Rows from block 7, named by matrix and row number. Rows with one number belong to one neuron. Each number is 500 + 50 x the weight over the matrix's rms, rounded and kept within 0 to 999. All counts start at 0. Numbers have three digits each.
# fc1: MLP up (model.blocks.7.mlp.fc1.weight, 384x128), inputs 0-127
# fc2: MLP down (model.blocks.7.mlp.fc2.weight, 128x384, transposed), outputs 0-127
fc1.325:491539487513462406555464441451477546438478458476557580428509409535545479462494515443597581506508475492490483545470483458528463517549520479500378405516504512486526519463557468521516445447478485613461493578501526453512560529479486490419528521441551438576547551486430488542500460433441543479545513386531528432470482485410491495547430380449504496549426571538471511548418417527500532530521
fc2.325:557489464513611399602547554528481531518406507431486560582450494315529412483562475568496491554388409393597595543531459471512592519526451491585486529611521388486481551603524428513527430580543424387533465460465473370550516526522513461563478439563560471415475413522648488407438547498495573512484493578564554421372400489598511518572611407510503432423536440650501567442522411529545414610487
fc1.326:539571540507485505445537517573601519533521498575498612476566500525414470503513399473536461471498509510461494590512471530468538383547471461430531549498405444544548472472440477488497529535456569445500513473498447508430551433566474498462462459469531446504515486556495577502467465563560529499465552503521511554480568394454546545559464469484525537567622462514441414557529495551522433495517
fc2.326:541487566503511451456551552549469529539432538492518490548470464467532471490471564451432524510533400467487584461406463518547474485460544474546479498573516464493517452545467495519522448584509423442544464473487471440475509531501591531529500486570489551493422450539563504510455558560562514534440484533533508432445476487535524510566583564493495465478473419529661531513502511572472425507458
fc1.327:452550535464517512576524517492594483486512469630563451386454532536473476441537436503509511441445450556468509464519429518415455507435565577423503505473509566513494509514572548519503582517406557440456546488461432455559468457531481463406555500494477459549481549475482584558528571465514472472561464461477522570586614510451539499461438531515460523540499511514465462503503509550512503413476
fc2.327:474521501529474526457464461447598478488557473490509493403520474614449501471501590494552423425546503558507411564488452496552460481540648459414477483455483545425564552483476544540410478469580549506358481514512477544519447475516505472408491548392582538582490606493502575601521466450600473521520477400508461524515554403365533451453461580446534657485531511505551414583535535493495530533579
fc1.328:527520519578402541518494533536516497456510471608451512480560541474521541482522403482518480397476506520474481478548427456410467544540532538526473484424479534470514492472522597496420518472361555544533530462439437552463520427533380519512543546487517459468511515519527436488537428514528578441511531466535528536542565456482442536419546526570581527545557461466418606582490438403556497461499
fc2.328:512497555489587531435452540486488492501512554531519427458426512528528441458491499482401489508579475535457471483517541537499498557484483474535575500488476508564526486480491410474444515527561497515440529534532465507501505470511550475519463502512465510471519528495438487496474492464491515529528482528470508532524456522514569504458506540522503457491488464506539529519481486495486492476458
fc1.329:534536474477485520511513515467574545403519445513491554445585516561580503536485407457550561430511473539396428544500443556509481478519477492459431431361500521440462553488530568560571504449447568545515550488446492502524503477594439447499516525494542486531558576474491478530480408495524583399454485441481480457431545473449581435463561515477540569563500580472412587490448460456449472509507
fc2.329:438502520449515452512535553462528481486383550475581501566489480522483443513465475504429487511516492492540581460453520478530511491474560448520521506510456484450510502521539514474511500510486485517517477461565527472519421556435508508501526541576428541507566519489499569521527531513484515489523431488521472568487496489556548463565554483480480477467468492501529454453521556487440455494448
fc1.330:518524512518385510448423503458467496441522546487510498449499446472488441506425410448449565491585517558498380484472501469578500381479544476404576461468447425539469472408552481486597557469345551508579488443553550489540477576491433448501496623517507547494534467554488508508449539534565503490537401465495544582489498486501573544491516506468538622552463493413481558533527531577462420454443
fc2.330:527510506411538599542480527465476501488425554538505430494449513502501484447512489653473486547563503436489504549542598568488499568442428494544549487569555543541512477549508391483491519464540397498528497506489539429534478512472527512574452466553478556459494453485449511407519498429388522455549452585426529546508467559576570435557549498513504453430482516514539583408421484440485520456413
fc1.331:493573493428457496491456477435546441522448450554518493458586590526446512549511554562598488512464492510529548484486474510474440487511473573503477518490563623427439538517498565475433537415498541528504516524529528527472479514537465551506502505549423566611549510485459505487530542499473443427522440471518502479520427451492461444512498509459464581500426582509473505509458434446522502537486
fc2.331:448521442485439433577578484526497403466425503516565535597453519497448472520538460469481547540461441434440593468550529471494491405424532527554510506533562523391577558559519525516616526527430484575508450402528553450512484543449528534480464469516491536500571463514534507460564537471477478432504522570525511507460548475505453494552482449590520446531422527488463491401479567483562501447505
fc1.332:498483562552451479444474420543569544496513548565495548502540523602493551456527470458528561507494463477429557489389472403464520482479513439367509398489444518584454465510467569426465495533476529494517462476470518473407499474502514519443475548556431464560512564551456559539528548519550542504488456539505479401545567389438602497516442540527536518582516467483484505586512551539484519449459
fc2.332:516552550507483457492545488539551500508445555563513517440488491546458496412518556481572493481495410503435564484428401488492492441468551468449449469453557537431580472504469576449501453537541517514454477537482470440504507469564529520443453520542502536550513466526488543528543481482589482525467478523547501497536543363394527503497486630549462498487520446532603500538423519518522493448423
fc1.333:534571456450550514446445458500540432473510511551590516419451490562475414535490463585474504478544461595496456498521511452496447525519552467504501552457534589503456571506536506483495547485493598455450536474519541457493444499436480415540533487483518501534529581523467575459547513469503529476578452469534542538433425479369509459461514498525512560483457517509461553447424483529474419547471
fc2.333:511462544508444512509505501484446408552488524417522541535533489546556541567468598466420499528555474505546504447391560471574517410513557436523487443465489428445509502461531550492501480517603443601490545498538496451452460537448542506538552491524475569550550475483493519550472472557519534518451481482510479498435471508515489444539509478469416508517496470432655400476538522547455484559437
fc1.334:573468459482505563503456461490514489464552532518480560431457503560525505427560544529526468535563495513494451522542445592529517504611466545420490475531460588543539484379459464467472471462513523486478465501546437473496549488491481554423507492422437503439512537507520436543567506411429411510522573473568564459500516502525400525420482499514530654430506554511507453474471484489644480518542
fc2.334:537542451470519619421439497448575617473521471487523498426505460533516493484489584635462462440544607536482458556492446549522401633565517414403486604523458458638409475587477486397370473471606529487492462511520461571497451528477488410463547545498496520420548589506469565496479540466382525509614456470527435515522459462490550453474490470382478557461473530602482496486544423485468486600504
fc1.335:532525500558412433417492447554501557534549494624467491522521486492513604459510454490486620498480602511429473487516457491478379498543514508422490482499574478539543489457470495490503502509430607495449493412479500553475557471487409488511521529484574526493503484566488484412548493554563490494575565540537505462539611476476416584465531475565485463530526482434509467521455517509572475447537
fc2.335:476487518474587464522523551524493490510471549459515469563488521451525417507452548484475479528500405483534575486476499486489538539508504474524521519571451476477492508532521438474460479564513437446489509510530481453501493509538614513543502502567474505487465461496539481524465522535513483512453480531508500481472442498511500492553550509458540443493499415553576512498549494545489436554440
fc1.336:486475459507446542433550515441499526405600393496508567452553449556487503563468386503533417427503513585523392529537483531499548441564500544441537414476553525453494556426455535524597520549456517530458517448446468483493475410519429527445464551483512506561536573496500519521446444496579547452443483460478524502408522452476537524464569505483624573561499515491453504548482407450459500540493
fc2.336:469551469523499453534530545538501526508470491519503497528480535474464466477489583424513501495443412482462561495489467518477522466488478489530486555518523508462526522496487540539570502515489484492466463474510539530534468512543537462490511545481500499487458496448562486580480524469510511491421485553492479490455504497494459462531497537475540495527512534537538512511518512458514482482573
fc1.337:469472502522499432519475511486530584483485477495401566494599463489498580541523547522613467465475522580513471466496510448567523535595564600462518469458547499547419528417502495476469490418494612487495524469486451494476542485425464571407517580463495391481534510550527514425538495474497511528526539328573559455508502499504492503463481445480477564458465499464443437519509470470551462539589
fc2.337:468486463531501541516440406531486523495532520431498510487480500570558539507544533495480519543545494510539464595573545483541484503491449527421493450538451556554437493504535422450424442409491500465510499550521501581481526494552523504439493480497451471451450512537447508502523533442465485463564497492450553481549447560475497506464494480509530535472463471546474506503503503496543543508547
fc1.338:523493463434514495495535480463496555544670486501546622465530442501511484580475486474594582454469505603455520558517576501580460582518506458439446451503530463389445398543502481485502451439439476486531558523583511480491561563548502449493526557516481439514462550514493451611482564498402436483448591504528540552493515496487465540525479504509509498507441570492469503487485526520355446508495
fc2.338:442519440582532513547571471516491487481371513403365514604478578386407576466578430526403395555447526352504603565620601475398669459448454555566630510514496470509606550470452481506522451546503526574495481461434470417513576383570445607545346345565454470380542376491563517462558451497499559500528515569472559469524533539558512585507502449595462516533503372562490473497525488502567570485498
fc1.339:496521472428481450524427464477469451532474461569509544461512497600497488505456489503529503563457585510513472497511470420539437472565555527483400423477594521538507476522525539491518600421544489501431563543544595494512502431511485473466526589422495448611508500554437519415553422506469490485544484373458513567476511470444561496456477468488424459404531536483389461490491422373549548457549
fc2.339:421466398546485478617613447615488368497485507453467583562416561475570506536499536398600661536442395420499545483641548510430501567298425590551388468565467615374492590522563526571494415464425413524582531507518456521413572482621568499529451396575463434509402410478518412623483464488552455374422600665418572413496460578460401414521455514607540495545454493507466522518502548607530521481521
fc1.340:448500559464529469464517578526519475483462521465508495443520475555538465478463434520484543408515476614442429524437552457573482516586403441484510481480414571502554517493564445565527533472420453658579463505569508515502444561531532634532487521521499453446529530444416557477435494459460511462497472501503468570501491504568497501493471514425689513514505462481475546465502441517505435448424
fc2.340:533514545491471541497523391488551512508375456515561513490555421533465507480532494622551454516595513490463530529455478460496441472459563486505463484540533486557615465625486522422509423498536482505502482544561477417483499477500527512506501462503438487512504491571444573451555519524525452575577463539603519496520544366413475492539481456488471478429507508473510476451481500520518488479444
fc1.341:495470608478464496446452462512487468480473445476502551470434414520549510488484503590561559477539489504485534516570411491551455526529512551537403423475444550481432579434521580477494516467479468442544554601445411575466558503498547537442477462532469462552477544493481462495541499479416478478533505490539499444418480483507478512406473539584467541530451561442493482513432521504556487474488
fc2.341:461619493412539470492513486500566521572461568498522458528475516416350440408516494579480416513447574495486578500425545522471509515553525432441533621542491449546517490495495460471485543607576400561438441506513503455582385502465545455499484513568642544543536448454503646474501537501467489576490456538520419595535564412548563487573446529445468395518547454523630448407513467505469489467476
fc1.342:525531497589493518527469471449466537507531445608429559484561467537413507505513409486524478440462523471469424560463402526492544410466448524384413418441550501457537432481392566577551432481459516514566509435498553528538572475472394539495483550451489523530494557478484420502507495495510448454529528374458500434513541425487571450494506546539519545477508517430464471605472482432471517511546
fc2.342:491512494577477464510531463508474560540430469449451489535513456453440561476569473470469413514502506442442547544528537451519568413494487494526545482581548459523594490488424435496557487529477530533481430438492515440532513500499517541488445436442480520438485494540534529449505544496518482534510499496525514487510565473533531586530514496525538490488509435490551478493510511453564517486559
fc1.343:470488471451430509546543502592535491497468363440515580453597457484554475514388513447511528500530455537515506524503507475450448532580544387500481511497443493491505449530536574549528461490497514600618500584533561539463488552574497599506542525429482476539536511537495505533463484575463531484507488480557494523462535508500429426545463524496566480516502488509326543435555505513462448477553
fc2.343:427518575462634440507404402474528528516402601412547398489513482519521477406514494404524464512541565535598536552479557429533439528543584482437554454542489520572485432501598462428375485504506473488519531598533492503521482469420548525420487480507526513514441493597374593450570533507532508599564431449491504546631473483477606480513566516452414478417515427478546426491449536488469523432502
fc1.344:493531508470518466503482400495501479542474434488581564482493390535560463488490537450527617546495598471503462536450517393526458582496600488471444457509519499516433450542518453510491453446515511580522600531541491516483496524466555490488539563454564534499522519476451520417555477460429459406541553488467510564494488530453498422437500496390520533465477624501411466513458467530466492495604
fc2.344:464437522553575392539557551562463410534433541357396508615455600378495488542591516446408480482408430419575651481466565470509666445511482517553523518490507423409497605391534502527470480686468440534515505447473444452484509468491500606545454359631482496426440348511609495492486519573498552518424544612504559424461462554631483530555541484561384495552474373562600497500560482563538494522460
fc1.345:570477379528455516414387499508548498493571396538554469468615443537446487561480520524488498481608529621422442628519527534529500592534473393485505559483532497536516500493481555519555546446508548579468423476556513527561487465502500464447568540374590496516510557464501575456462505493474444437557501501476498502535526477498537472467516483498619549584579491462488525497502499473486511447591
fc2.345:477511465520539492461447464492535505471538519473550443481475508539502448481577540506523492489502517532507490541479515512469465579533525489446486551544543538532480522559542518502425505488498492524465474508514481541515472477480544500448469521434604496481458514540465535465517511432483519459535498469470495509547481509465519443476475516480499515492487497533519530500496457500520558494552
fc1.346:418499466512466617489494456495670444480494516519526547465519516557518441490446463486509514532601492504563453479505516502444522446494477476487542476550417459553487438482551528429483557486464530369438634460565494492393484440555503441412478493434461476476529552445403614508557458529544541563539469501461505578537474490425565533466554456494577492532574522494504492551564550515521489476503
fc2.346:520452520473460517601542509573335449551462443441450576572488486464546546608437626497553603537488440452460541488585510543548501513423429549600418479517522568424495576484502496529510460537533406565582501510505486515416520532483533527587527415530421524540498492475539406577495500515419419438428579588497528418406447583595398447547430496493489459496456528480542411451492546514512481511522
fc1.347:550513445463467514545404473422502498501524465515574555462496453592476480576527495445491584483531567529428484541486478478599479541481542539531479455548483527486533451575498505512546463430466529505567530459585574516483514461393479508460517533458439520488576523524436550396532568480477542432583493484568572500518495420452508520434492559589482527492527640457493545461371511526567467426430
fc2.347:463580497486502487530590525554525451575434547514432497547473570370383464467484449491459479516437539428470585459546549521400559472459433510538562614496453454449572549447492471498513533651540455639466498507509461394529477446558497500569462440602522480531571441449524526518493459532495484580459530605488453554513555483544470549538400509557444431560552443497487436426484476531512501449429
fc1.348:462462424520486446554416463604481511470585502497420486487534560515609510534502560423570506504456464513515449589548499496544577572616470485447482493454525552449461508413545542523474506368455496546484491524512537606530480490509526510417430548470468575460486465459505395501514444464498503445434486484499491454553461509462401440447494635563566483522535534485456590506434500351535534409538
fc2.348:550468527566456551494484502461461528468505429494449487471552431558507611538491562398534487455545511488437464512517474482553461450483479488513482424453569511502553463471447563565530489509580525555517465494430503539477515484512484555506482501428524541547515534503486474505494476513550479498462523456494461464475543529540510495469530573480530536509550446446552494576480528453487538463505
fc1.349:500487509562475479552489425493634452411497365447495625440569443582546529520517471465568596410477474519487467552459542460540487532491471498535406543412481486469498515562558484545478469416482528622520506494547486597480500519509490558475511506433539468520423493541608494487502480530554449431511524571520528500436494432403438460475417432535513517473573631501347569453437452528557532467540
fc2.349:536486586550590406518423489513493559443407498464472434460571375486512526480615417432537445473490453521540507595492525386569529446543459499504570424508619419532545465510561460503502478493464555544538470484470508464581506496473442587449449495404524519473466465632515537381449506496578588561522482477528543497505471448566611522534602458520475492375568475493466549520439443471552525446526
fc1.350:542563455443511608513457505413492487554560488502458555523438560476537555478458490501526568512444602502517485497596481602462464489512550568523456528463538536525467435508418515459551475403478605507437578540482553569550515528489494435532524500449586526489533501476500395475512429518456536453506461446509495539533531558455503448530450510530444515522456614486430547515484432415466491501597
fc2.350:467501498515528484581547447524485414476425527523453460516505530491505536500497503469602538527497488449492565481648523471406498517374471616575516459529467588461547585409498479478469495543489511498495545498469466494484584427548524533536488420519469457510493477506465462471577440500541474494476544555461569475522472546456461511487492500560481498516508466457490436552473532543549557497502
fc1.351:462531560510505451606431480502535496550560541483412553477462490498517540413548481446486439456538548508575431537484452515563520472613466414422471457429501561473508508411566406510443468461462485496456481491591484502463445460537490517416508463465501448443458530424460367537564562447491493478392438436560498583509585487539503524421470561464504566467547447561538500498564542427516474442531
fc2.351:509496436499526570474542460475552628525513459474505549509584443416419455506463519660581441476516623495496483536482493562465470658500509454486445635572453428579481459634461446480436416489577409471540464512565435475461472464473527404543543489498582447463477520453514579538459523550462385543537538549515459486513543433503477472533533467402512443456509506498499424458602498577442468564493
fc1.352:516510583556445515437509515516616437481546553586456433496500572481386487464433414576521458505446537533406507527473507533464530403451460558452491509440503534474493513461530427531528608476387545546492530522557427498546525433541455491511519620480537479572441503495510389495438492507549463478472569516463502496573621461561486522479436507530574505442564537486434541522531436523539540455494
fc2.352:514485479458542432557509503542429536559538519483506501597514510407542431531467517468521549585444494453564537498551521498457484577526431528539493525631496459504426477579529444534493529521523395476554563580471514464480537503472560499586544490488572453530470452524506459437431488530478474501436524532468490474493425551521490510521508438478480323498531490511456545451485454551468468503488
fc1.353:508426414511555509522496454408493612484465425455572570549514517501526536655537531503616574428450612441536512524522460489488508526483545564499437531441613493480481537575545548493497443419480489510440485509570503520439470542479526547342486510510487500465520522455407494490586521522454510372593532528508501464494461477485501511420464460551467550560498587538499527453479516488540532508567
fc2.353:445581404576419518455528424560453597570485581399447531599513488450384629482584448458387515528527586411400536526557656556550591366421410448443534492598603441565499394467468420514544471533429419603567389418495553491563480542462474483484491443614593569480489360512505578511403595488459499474500506550403469535578606545619546537601544498535410439512508341481588508442520581505476522405585
fc1.354:502564519490486495505459429453490510541546480525544520457510471471436476475547490565549495476442569546468481556462475422427453459564505537419487551472564532560488476434443528450468589495500547426476448475497540460524522478428495495338501511424593451500508532480449525382506466460478523490544544432557496531545615434454456570481437511620489430489501558477539495467417484453564534429550
fc2.354:512439476531485565532597497512508472444474454471496609498480491514545512516443504492513544546580451450460469491553526529481509554367470546577434428548488468445591522637482463526587343473526416538578514545494454415435555467579536485560443435503457431472538469505482480622468454492572458463463533607489561465420481486496451457501510502538519505474497510511480530469483489584467496509417
fc1.355:434494395493491487478466467571484618488576540582609536456484480516584454459493442469481556467522444535459505503546486550546460542522529437464395494505468554474401416536523492442527460466507429503537497472539472554498558500523509415528499659491477450560497484440470471550480543465412456505428533482526546391524498441440439523497528582480575497499410555558524531527518468523472439514462
fc2.355:455471547529560417561568472550436472588436567393424517583457542394517498489508510458458446603471452440593647478488523491467612469491531519560553478549435447465539490471504488488486432591538436514517541542459435395477548451535574565521449416578465474455458379524532508517509466583573509580444498544509576471520467501529498546499516507533453446493491335516625456512541515586520498509444
fc1.356:560468568554465600432531474506470526545497470474496597500559455465574572550440468446513557498654518549539444454528467444534509520454512489479405336429504476541488481448444539497502475485451559441525568523539581513436542492562437411468531489456489449545541534508442494565544478511631500528554477456514502488460437418394429517511590508528504537421486452453538473576466486488453558571510
fc2.356:520480476523348599434491532518516486485552493489540592449553473586590503585450511488400577469625448535443449494429489542576438509451418432478446468471449495512445458500599549529524469441444458553608489452534512535391474593473508473485582552577500544551525552512431498591407489518507483405485518520456432519445476561554537458473546537468547538535494500466556558507478494550425433465443
fc1.357:531513515510489587504457479417553479338512474611548523477461547519438468493459551553513549489516476528480534457489423599541418532490570521530486426494527568437499534476564594484582542509478549497506498518487545582516457560476432490482500517518432574550557518484444532434616506448472522407513422554503484529459574418427424469495542542486417432469472627433454559482428501339538470482411
fc2.357:477588376425414478665579521447521441438492516567523538577454543427451536492514524461593628527393509394470582415544434615449433457417535539527402472522619539317486508488485614531603551511454417526525477422419627505531486567450466437517496531534644588598565480382507470508582490485488533375393507485437453483436571512476403376567529553596479426583483612439515487425397580460450578465571
fc1.358:584421428566416472476523540416492477431554461513510525514531489494505544559532524520503534442470470524460491449417437545507487446490537520551525506478533463415469466492427600548618581547466501461503439351416514466517469552407444549561462518462544569517536518478588486498551482524576579492461513442537524423386499511499478490476517511542530530628484471457515501536536501510437562578518
fc2.358:407509489467555420577591468520478441547395528402520513581425537457485437476509563410554511570474477454498639497532559470462509518440558517534496534579504519427605567516524490502468450571537421556473497583514493450501494471497650513484458448531496490506521437475530515565544507473522443484469519572481535505510496487469482467522434534518469452507459469529579422418522544536520509506517
fc1.359:434514409465523480518544597511524528506606456572537512513549528481535402538434447431435513496507560464420514441543471573398521481557445479519475539513498460580422375554504502551568518465490515473473496515492527496488502474511479499508544604468518465539495548482478512468435491514497466504496545453457440496501503572474521497499497456496479441544552500514381515481472489457504445480550
fc2.359:520552487473521499514432506471562555411543502529521479454601423551472520436495417520561438426439529529575420582481449469522478478600483448396523467406518473569423459495527483468524506411429550434515472475482578512593453541548410481476528543442571539534459560560494545459472539485538557526548424407544473570515497448516561494546552449421578612448573503537406547547470482438495486498519
fc1.360:538550468526488513453509497500476526496614488536498543490527472518623594567453371554587528509554506599437466595485450530482564467503441543479488495484488571607457422499469476495486510442407543485526514547508477533448589503583430570456620618495405485486494495474441400469469439495392449530583642469491529501564472515441458544427466395533560473571466498479380513533463559505529567463496
fc2.360:464521450480467534514363385524507595432497515504583522436547421587590497514466490495517604445550546541490446606611477481538352563539450499429508459543490592606401463546624478407401494307457537467563494534523569607503520539434453490458543542426520502510509608611342527465492529400445504419628477410475498494557444574464535476463503442434520553436493523489462538501414493424510494468583
fc1.361:475526456488465475545415514482444614455460536506503566511499424508524543435610480525512578436487533481440480619487487445531557525577478477436478440460560589527455469515500587487485490486405476629568357561451538601538397495428418578433465542517509525493480526452449518467484477473464550423505501507467517514534557532582596501503543512547448546586542479474450571478443491352532526424504
fc2.361:442479425550461577521569507487493544475507516460470561467473496549456544481461534477482457501560468429428474558535549571531535447399494462513489445551498484483582451558464461530515412468594431560507475496487529436483497496550536483520431486544471521515538488430494555622419456473556452471460492508434485484505541506518545451522543562463552499487523399503571479515552586524434490462471
fc1.362:450570583500489451541476509537508484524465525568530496448509467585477440499558464490577509439440455584507445446487434405512398525516489503430460464485533496393460518468558515564446544584483595518518489498522494583503481496404445528483559468544531499552463664509496539486523564546544420495528504464546450481484551416469516493527473524496502514533520504475449525449537504421546486451555
fc2.362:533515546552421447442498514540560545497542466563518532472553458553455487490483444524509489440490423539454422552443361446520494403560522496462510473441495513470520510490467580538553510473451546448482465455455494526519508496606400543481490550470474496536487531542528467519482489525603500535473497445574481449488585404478463592479516497524600573536541474532458552567492489456524454487498
fc1.363:469491451468436548517465513497567588442616389493473505441587464543498520511425417490576547389493561566441376566506388469504406525564469468456455505461571528505404441479462510583457478433474542483552449464404535578486503579545439530433530583427468532543511462490412543507469507479494484412557473433511455464500531519485553449480512541552548499444604604453388582524476533443528471416582
fc2.363:547466547437561503569501528507482620464347466508515537458500412493508465499476388509515509481540502494409529545523474487542467497444440462608536489528560430532589465647466440453572415519591500518562453532495522397519537510464510515592468480514405515471611502535471569432451488490496508513551490576557517524422487469614594512547552490510495429374528507508463531421450491507457434463431
fc1.364:463497469467456446515472447446510559476525518513540583491524452504538441480531518510557527517469561527506418455483517469540446519572591532444454420501503514579526455609516580472521573369494483499473558534482527506556505494440460494431577521491546542504525490535453554429531508471444521431523502488466495485557479454401522497434459460502498492388483624481491522459484514502499535494512
fc2.364:425497446577497502546559495604469420522528514465378469601460595421484509519525490417482529549408484415511564490653604522407560517428358531555524586571449532464448594481532453610482500582440431552525494454492440476476555450582543528561437408551486468482404389467554445515437488527517496496432563610399528462512454621546482524519466468549520480566541394551456525513554514568539512472557
fc1.365:509449415523391606575528533506539475414457443501471597523533488493449586580463529521549499520511440481420460538579544489483493441472456444509441545502454476523532489520469478591558445468536475547580453405454467475516508548599472500529484485505499564531443530465552560523417463506548487465488510519460464452403518497550465477495519421453581532519525568538391489535493515498484429489572
fc2.365:551499552452522565450413485490489533550540539530527479389520445551539512519429525551520513512598552589524410506466505535538444548511497478499496499468475513541465447489486440465397493526585473492499534587564475502467483494459584460513592513475513510578487542502389525511500469540487423553525490478496447533485469507494542461471488509426500504416542437411570474498471499523452476518463
fc1.366:491517538516489483533432630460513485393552622639469560463553518503537545434497474418477472505571597510546506466423396535480520491592562558472466449367499529431533428427443624458555488501471565448498525504440504489484505494481377590531398557514386568507521453462469405562551448526503548549505492397487472516537549503539481577440523554567451483440480513464565463503428486361483528464431
fc2.366:515510533504494508498488434519463471559488516431511508492504427539595540480436644465543529489595500492565466533499469504571444549466606470446323399536503577429521437511574481459435439474502411466591468566559482524465476557480616502416554487493518553563370536541434485618538559478511376451480463478467511462485456494477489422504543618459531528425461391474655436492503588515461502514559
fc1.367:506477487619431515547525500467516500446587474576463582444596525596485506500484456501538513404528477592511483493546378484553508505520455480442542399351451477495451519484463620506525563463470541550437468480486471510439534428525408617503454561467498460526535533414471473482481439536497536445506487475515510450486468485508483491466517496527495532529592595518434570628497476478475474474475
fc2.367:498489467457515550528507525480471480481501474526525497505543484493538503515442482509515535560550534503506480490517523536492525524458496524510480496555495501498490485573527455484519464447464504504532533512580525514508494515463545458510524487502468480509531498505444501512496479487479464481525502554468518529479452530472502448530521493499508485448482563437441524452484511523473500510547
fc1.368:479522489420462538552469473492514517541537465470510481503474395553561550439468554472552589489462510539534460533523530477576467568634515477426359504443557622551388419544547469558512486471521532565483524540557541544523460547542483485500538508497487550554477579455444498525473540504482498465504467484478493580493490502523471356460458500490570472451511579547426451508431458469497562603560
fc2.368:472394609480610441572494538519464451477419539387420464497454507493507528503559560419528443449517453491518585541479551483535561506464513489545519461472528496412610565441536473499442465634518423612527507577446431457478498450472526634483423415511458536492461397526501507514530476511507504531432514577499565506488477508603535472529530602504414516456519400497617476503462508506495533435443
fc1.369:537524473482487423511492480493576526434496500504558551442535385515445458480493443488526510364484481581469533519511411504603452487549528441523442485455569548412470534472557546500501511471453530491490425416529522510525447523437505478389541533449567493553482672475536516449544566490516464419510495481508473404416556492473487521480492538401538516483492538478435543576549484482509417515547
fc2.369:524556534496484440486485613468555529462494556575536505510537460486476463486441411523481513450466475489583487493456452486532476486542503433513511513432501478467435459481524510546506569485446500437533458447505536494553408597517401522526509598557536586554509513470535483463456498547575538517454435447513435504478502463545538454533622480457586521451577487487475598521480467405415417521486
fc1.370:489512383479422554483465475381585472497533465509462551478534538588517516509511458417519473453468489505506450527553465501420538543510534541472564432543450520477507578407503527590509541491499523532461551494490495520529519446455465539475522526506511472463490588482486512475555446477580516463420444489511548504445553562462512519459548528471592576555538553494469513543525482465504437486510
fc2.370:447576534453564465509540591534527494545450556493498425537404551460444391439465515462438473520498480467484616469493523517463549525504547450531562586519488514468565515509496463470492507611546479527431473519541495441546453489527586501515457516561494515492543461445537523535487533483495481543480458565517455558505501453524518503531453556521487457509482453563552470447518517493499443490463
fc1.371:424504567499510498558511589548445504462447518522488516439508548611552401506478436463432581461531433494489474504485448417461467535500548490464485452440610549410517578470505511459435592546480506539542476449453506514482475483512514537560471509557437505598446508533448443533515447504545580479503416483620536593567510489558584414491463516554492526496558512483470577489388439494496494471487
fc2.371:510556543500537532446480506485534562565504529511507410472493482507453461419466534540510407491525510517511487489477462558496490522521552461493486539548522481524517442554434447515473480539578432433448454506548511479545464484531561466492491510450556527498430505504495547484455540502519498563497455494482467524528529428484554479539539576471527458420542451519585507503536512526479467491491
fc1.372:591567349505434573399509499500535506505541498548409492465491371452519596504432492445554567516462479526452448530544478525488438522445505510465444528455540578493409492478442494501535519435455563503583454350443425625580566536535473390486567523534551635538446531559516439488434497420586521343449442510364386501431450510493482445490601428569578531482441515650435506533435549493472548563614
fc2.372:589466493503455702474420515461472510478561500598549442404432498578591500515435539588594604493642476545436388501590439642432348707346473555574395465566492661541463484538506412555476502367577454361523550541499446559395573505494578448586520511455531486560401598474365419501490440393480480373520552479374522420480497628373507377413640571494603455459444458458559607566456525512436485506477
fc1.373:519482483494447487499451510522558503483531446509521518539616463566425460539496401604470543443569535532423415497420459485488458445502507466503514508494542499571505442538516508534566541516443572512507408468486532550526512505480388490517538479412440564535504583550549528453545505527538475463529519512578486527535592427517538523533487407511495467553525574478391542546467477455514503521524
fc2.373:474501549468547400518396529578529562466530467535549439436499448539498405506522500433551557418439441573474491599483442452568432529608461502462512524491510585476474560516573488501458541492390544502514437498516501603544466525499453562440520559480466504511481536525503470472492544476452498479483515492566481479525506470542509513499462556487561507511515527561445576491469520421527461367545
fc1.374:471541451481522473517530592530631610431527428589478436482552510504492500432509539487557464340419491500525503524565377514463504492577574531505473497433583511428491486498455601510539602447459510504540468450396434499578473512545421518467443571455563548512478550476488459460523526447480558436475415436567467438496557442536475509510568546421580491458541483542385564541523476439544533478597
fc2.374:467598497420444405537512536495511550484415522542559462566492497502417473511484463453527549500434514504434583481482458499521436439533502496499502540502566531465508494489505556489560597519439510523496438432461616562578454560446455488531510528512510557554593523464501508432523552538465501493465466489541423537504570490557475500558487511501518403553506533449469531386442537355507457429560
fc1.375:502536425487462504488445483583530465485566403456493554441541441455541514507485530387564583489460467523532512557543502414487480496547472418477544512489454530488487501543536517509469442462448501572557457555518503550492454545584522579423487481505431518480470566485499427502489518457470489461505523527457441521495551480526429436502454551562555504530531523520283531433512502498480522466523
fc2.375:438489609510568445490447448520519489496399559425509408482493438557492490442534524360543458475547505535503552565450563434533488470481589470445541462510533496456613475492556491504422446584503503614501473548512470463509481473440555589410456471478511530539449442604431611505556500500582478580503492503496505533577529431495606465521532579493416487412542385458626441507450581500495536419507
fc1.376:496471470561471443535433429476491566489583499426466555477606536494514536501579471478499514483453509523522396549561469415561504444583429520329489470472494523495383522481535517575483521395409575546498548510442447566479539433530447561446456526414518486449453481542526487471418518568587494520513555444459567461526460481467520540486490447513477558525535496552429482544477382506563522545635
fc2.376:408419502574477423612470418604463506442505518399491540503585489550548510554546501418561486496426425531561530630534564408554518440491440539453466428521502513435450531525655451565455443467467502578545528522511485484487533472526513620412503502463496468521440464539487526502440463473523492473485541484461539458539474559517547511492524452482507503458590439502441480510509524550548536437521
fc1.377:499508518495532513441485497479558453451516546506492529498464534552558585480548444379461403415572517513515471427446470497514514490520496524487514417323470537427496500521539540431489512498528565512574512476569517450522497450462502530405462508520475588462574512570437530483520493507487572492567457442481543642520506519476602535448540575501503601459499456489498505532511518491446572518495
fc2.377:549468529535430620432486461501485498541497461496462527450514497534555574460514536539484520485598550479474477487473485516510472535471508512461449454463481516529513443502490579506495460492505479551570518524457470496377536486484480536515478433489451500494489494555426490540567474510474484472543547502478522473522502523469501503458477585529435539489447504455533487500474506516493549481444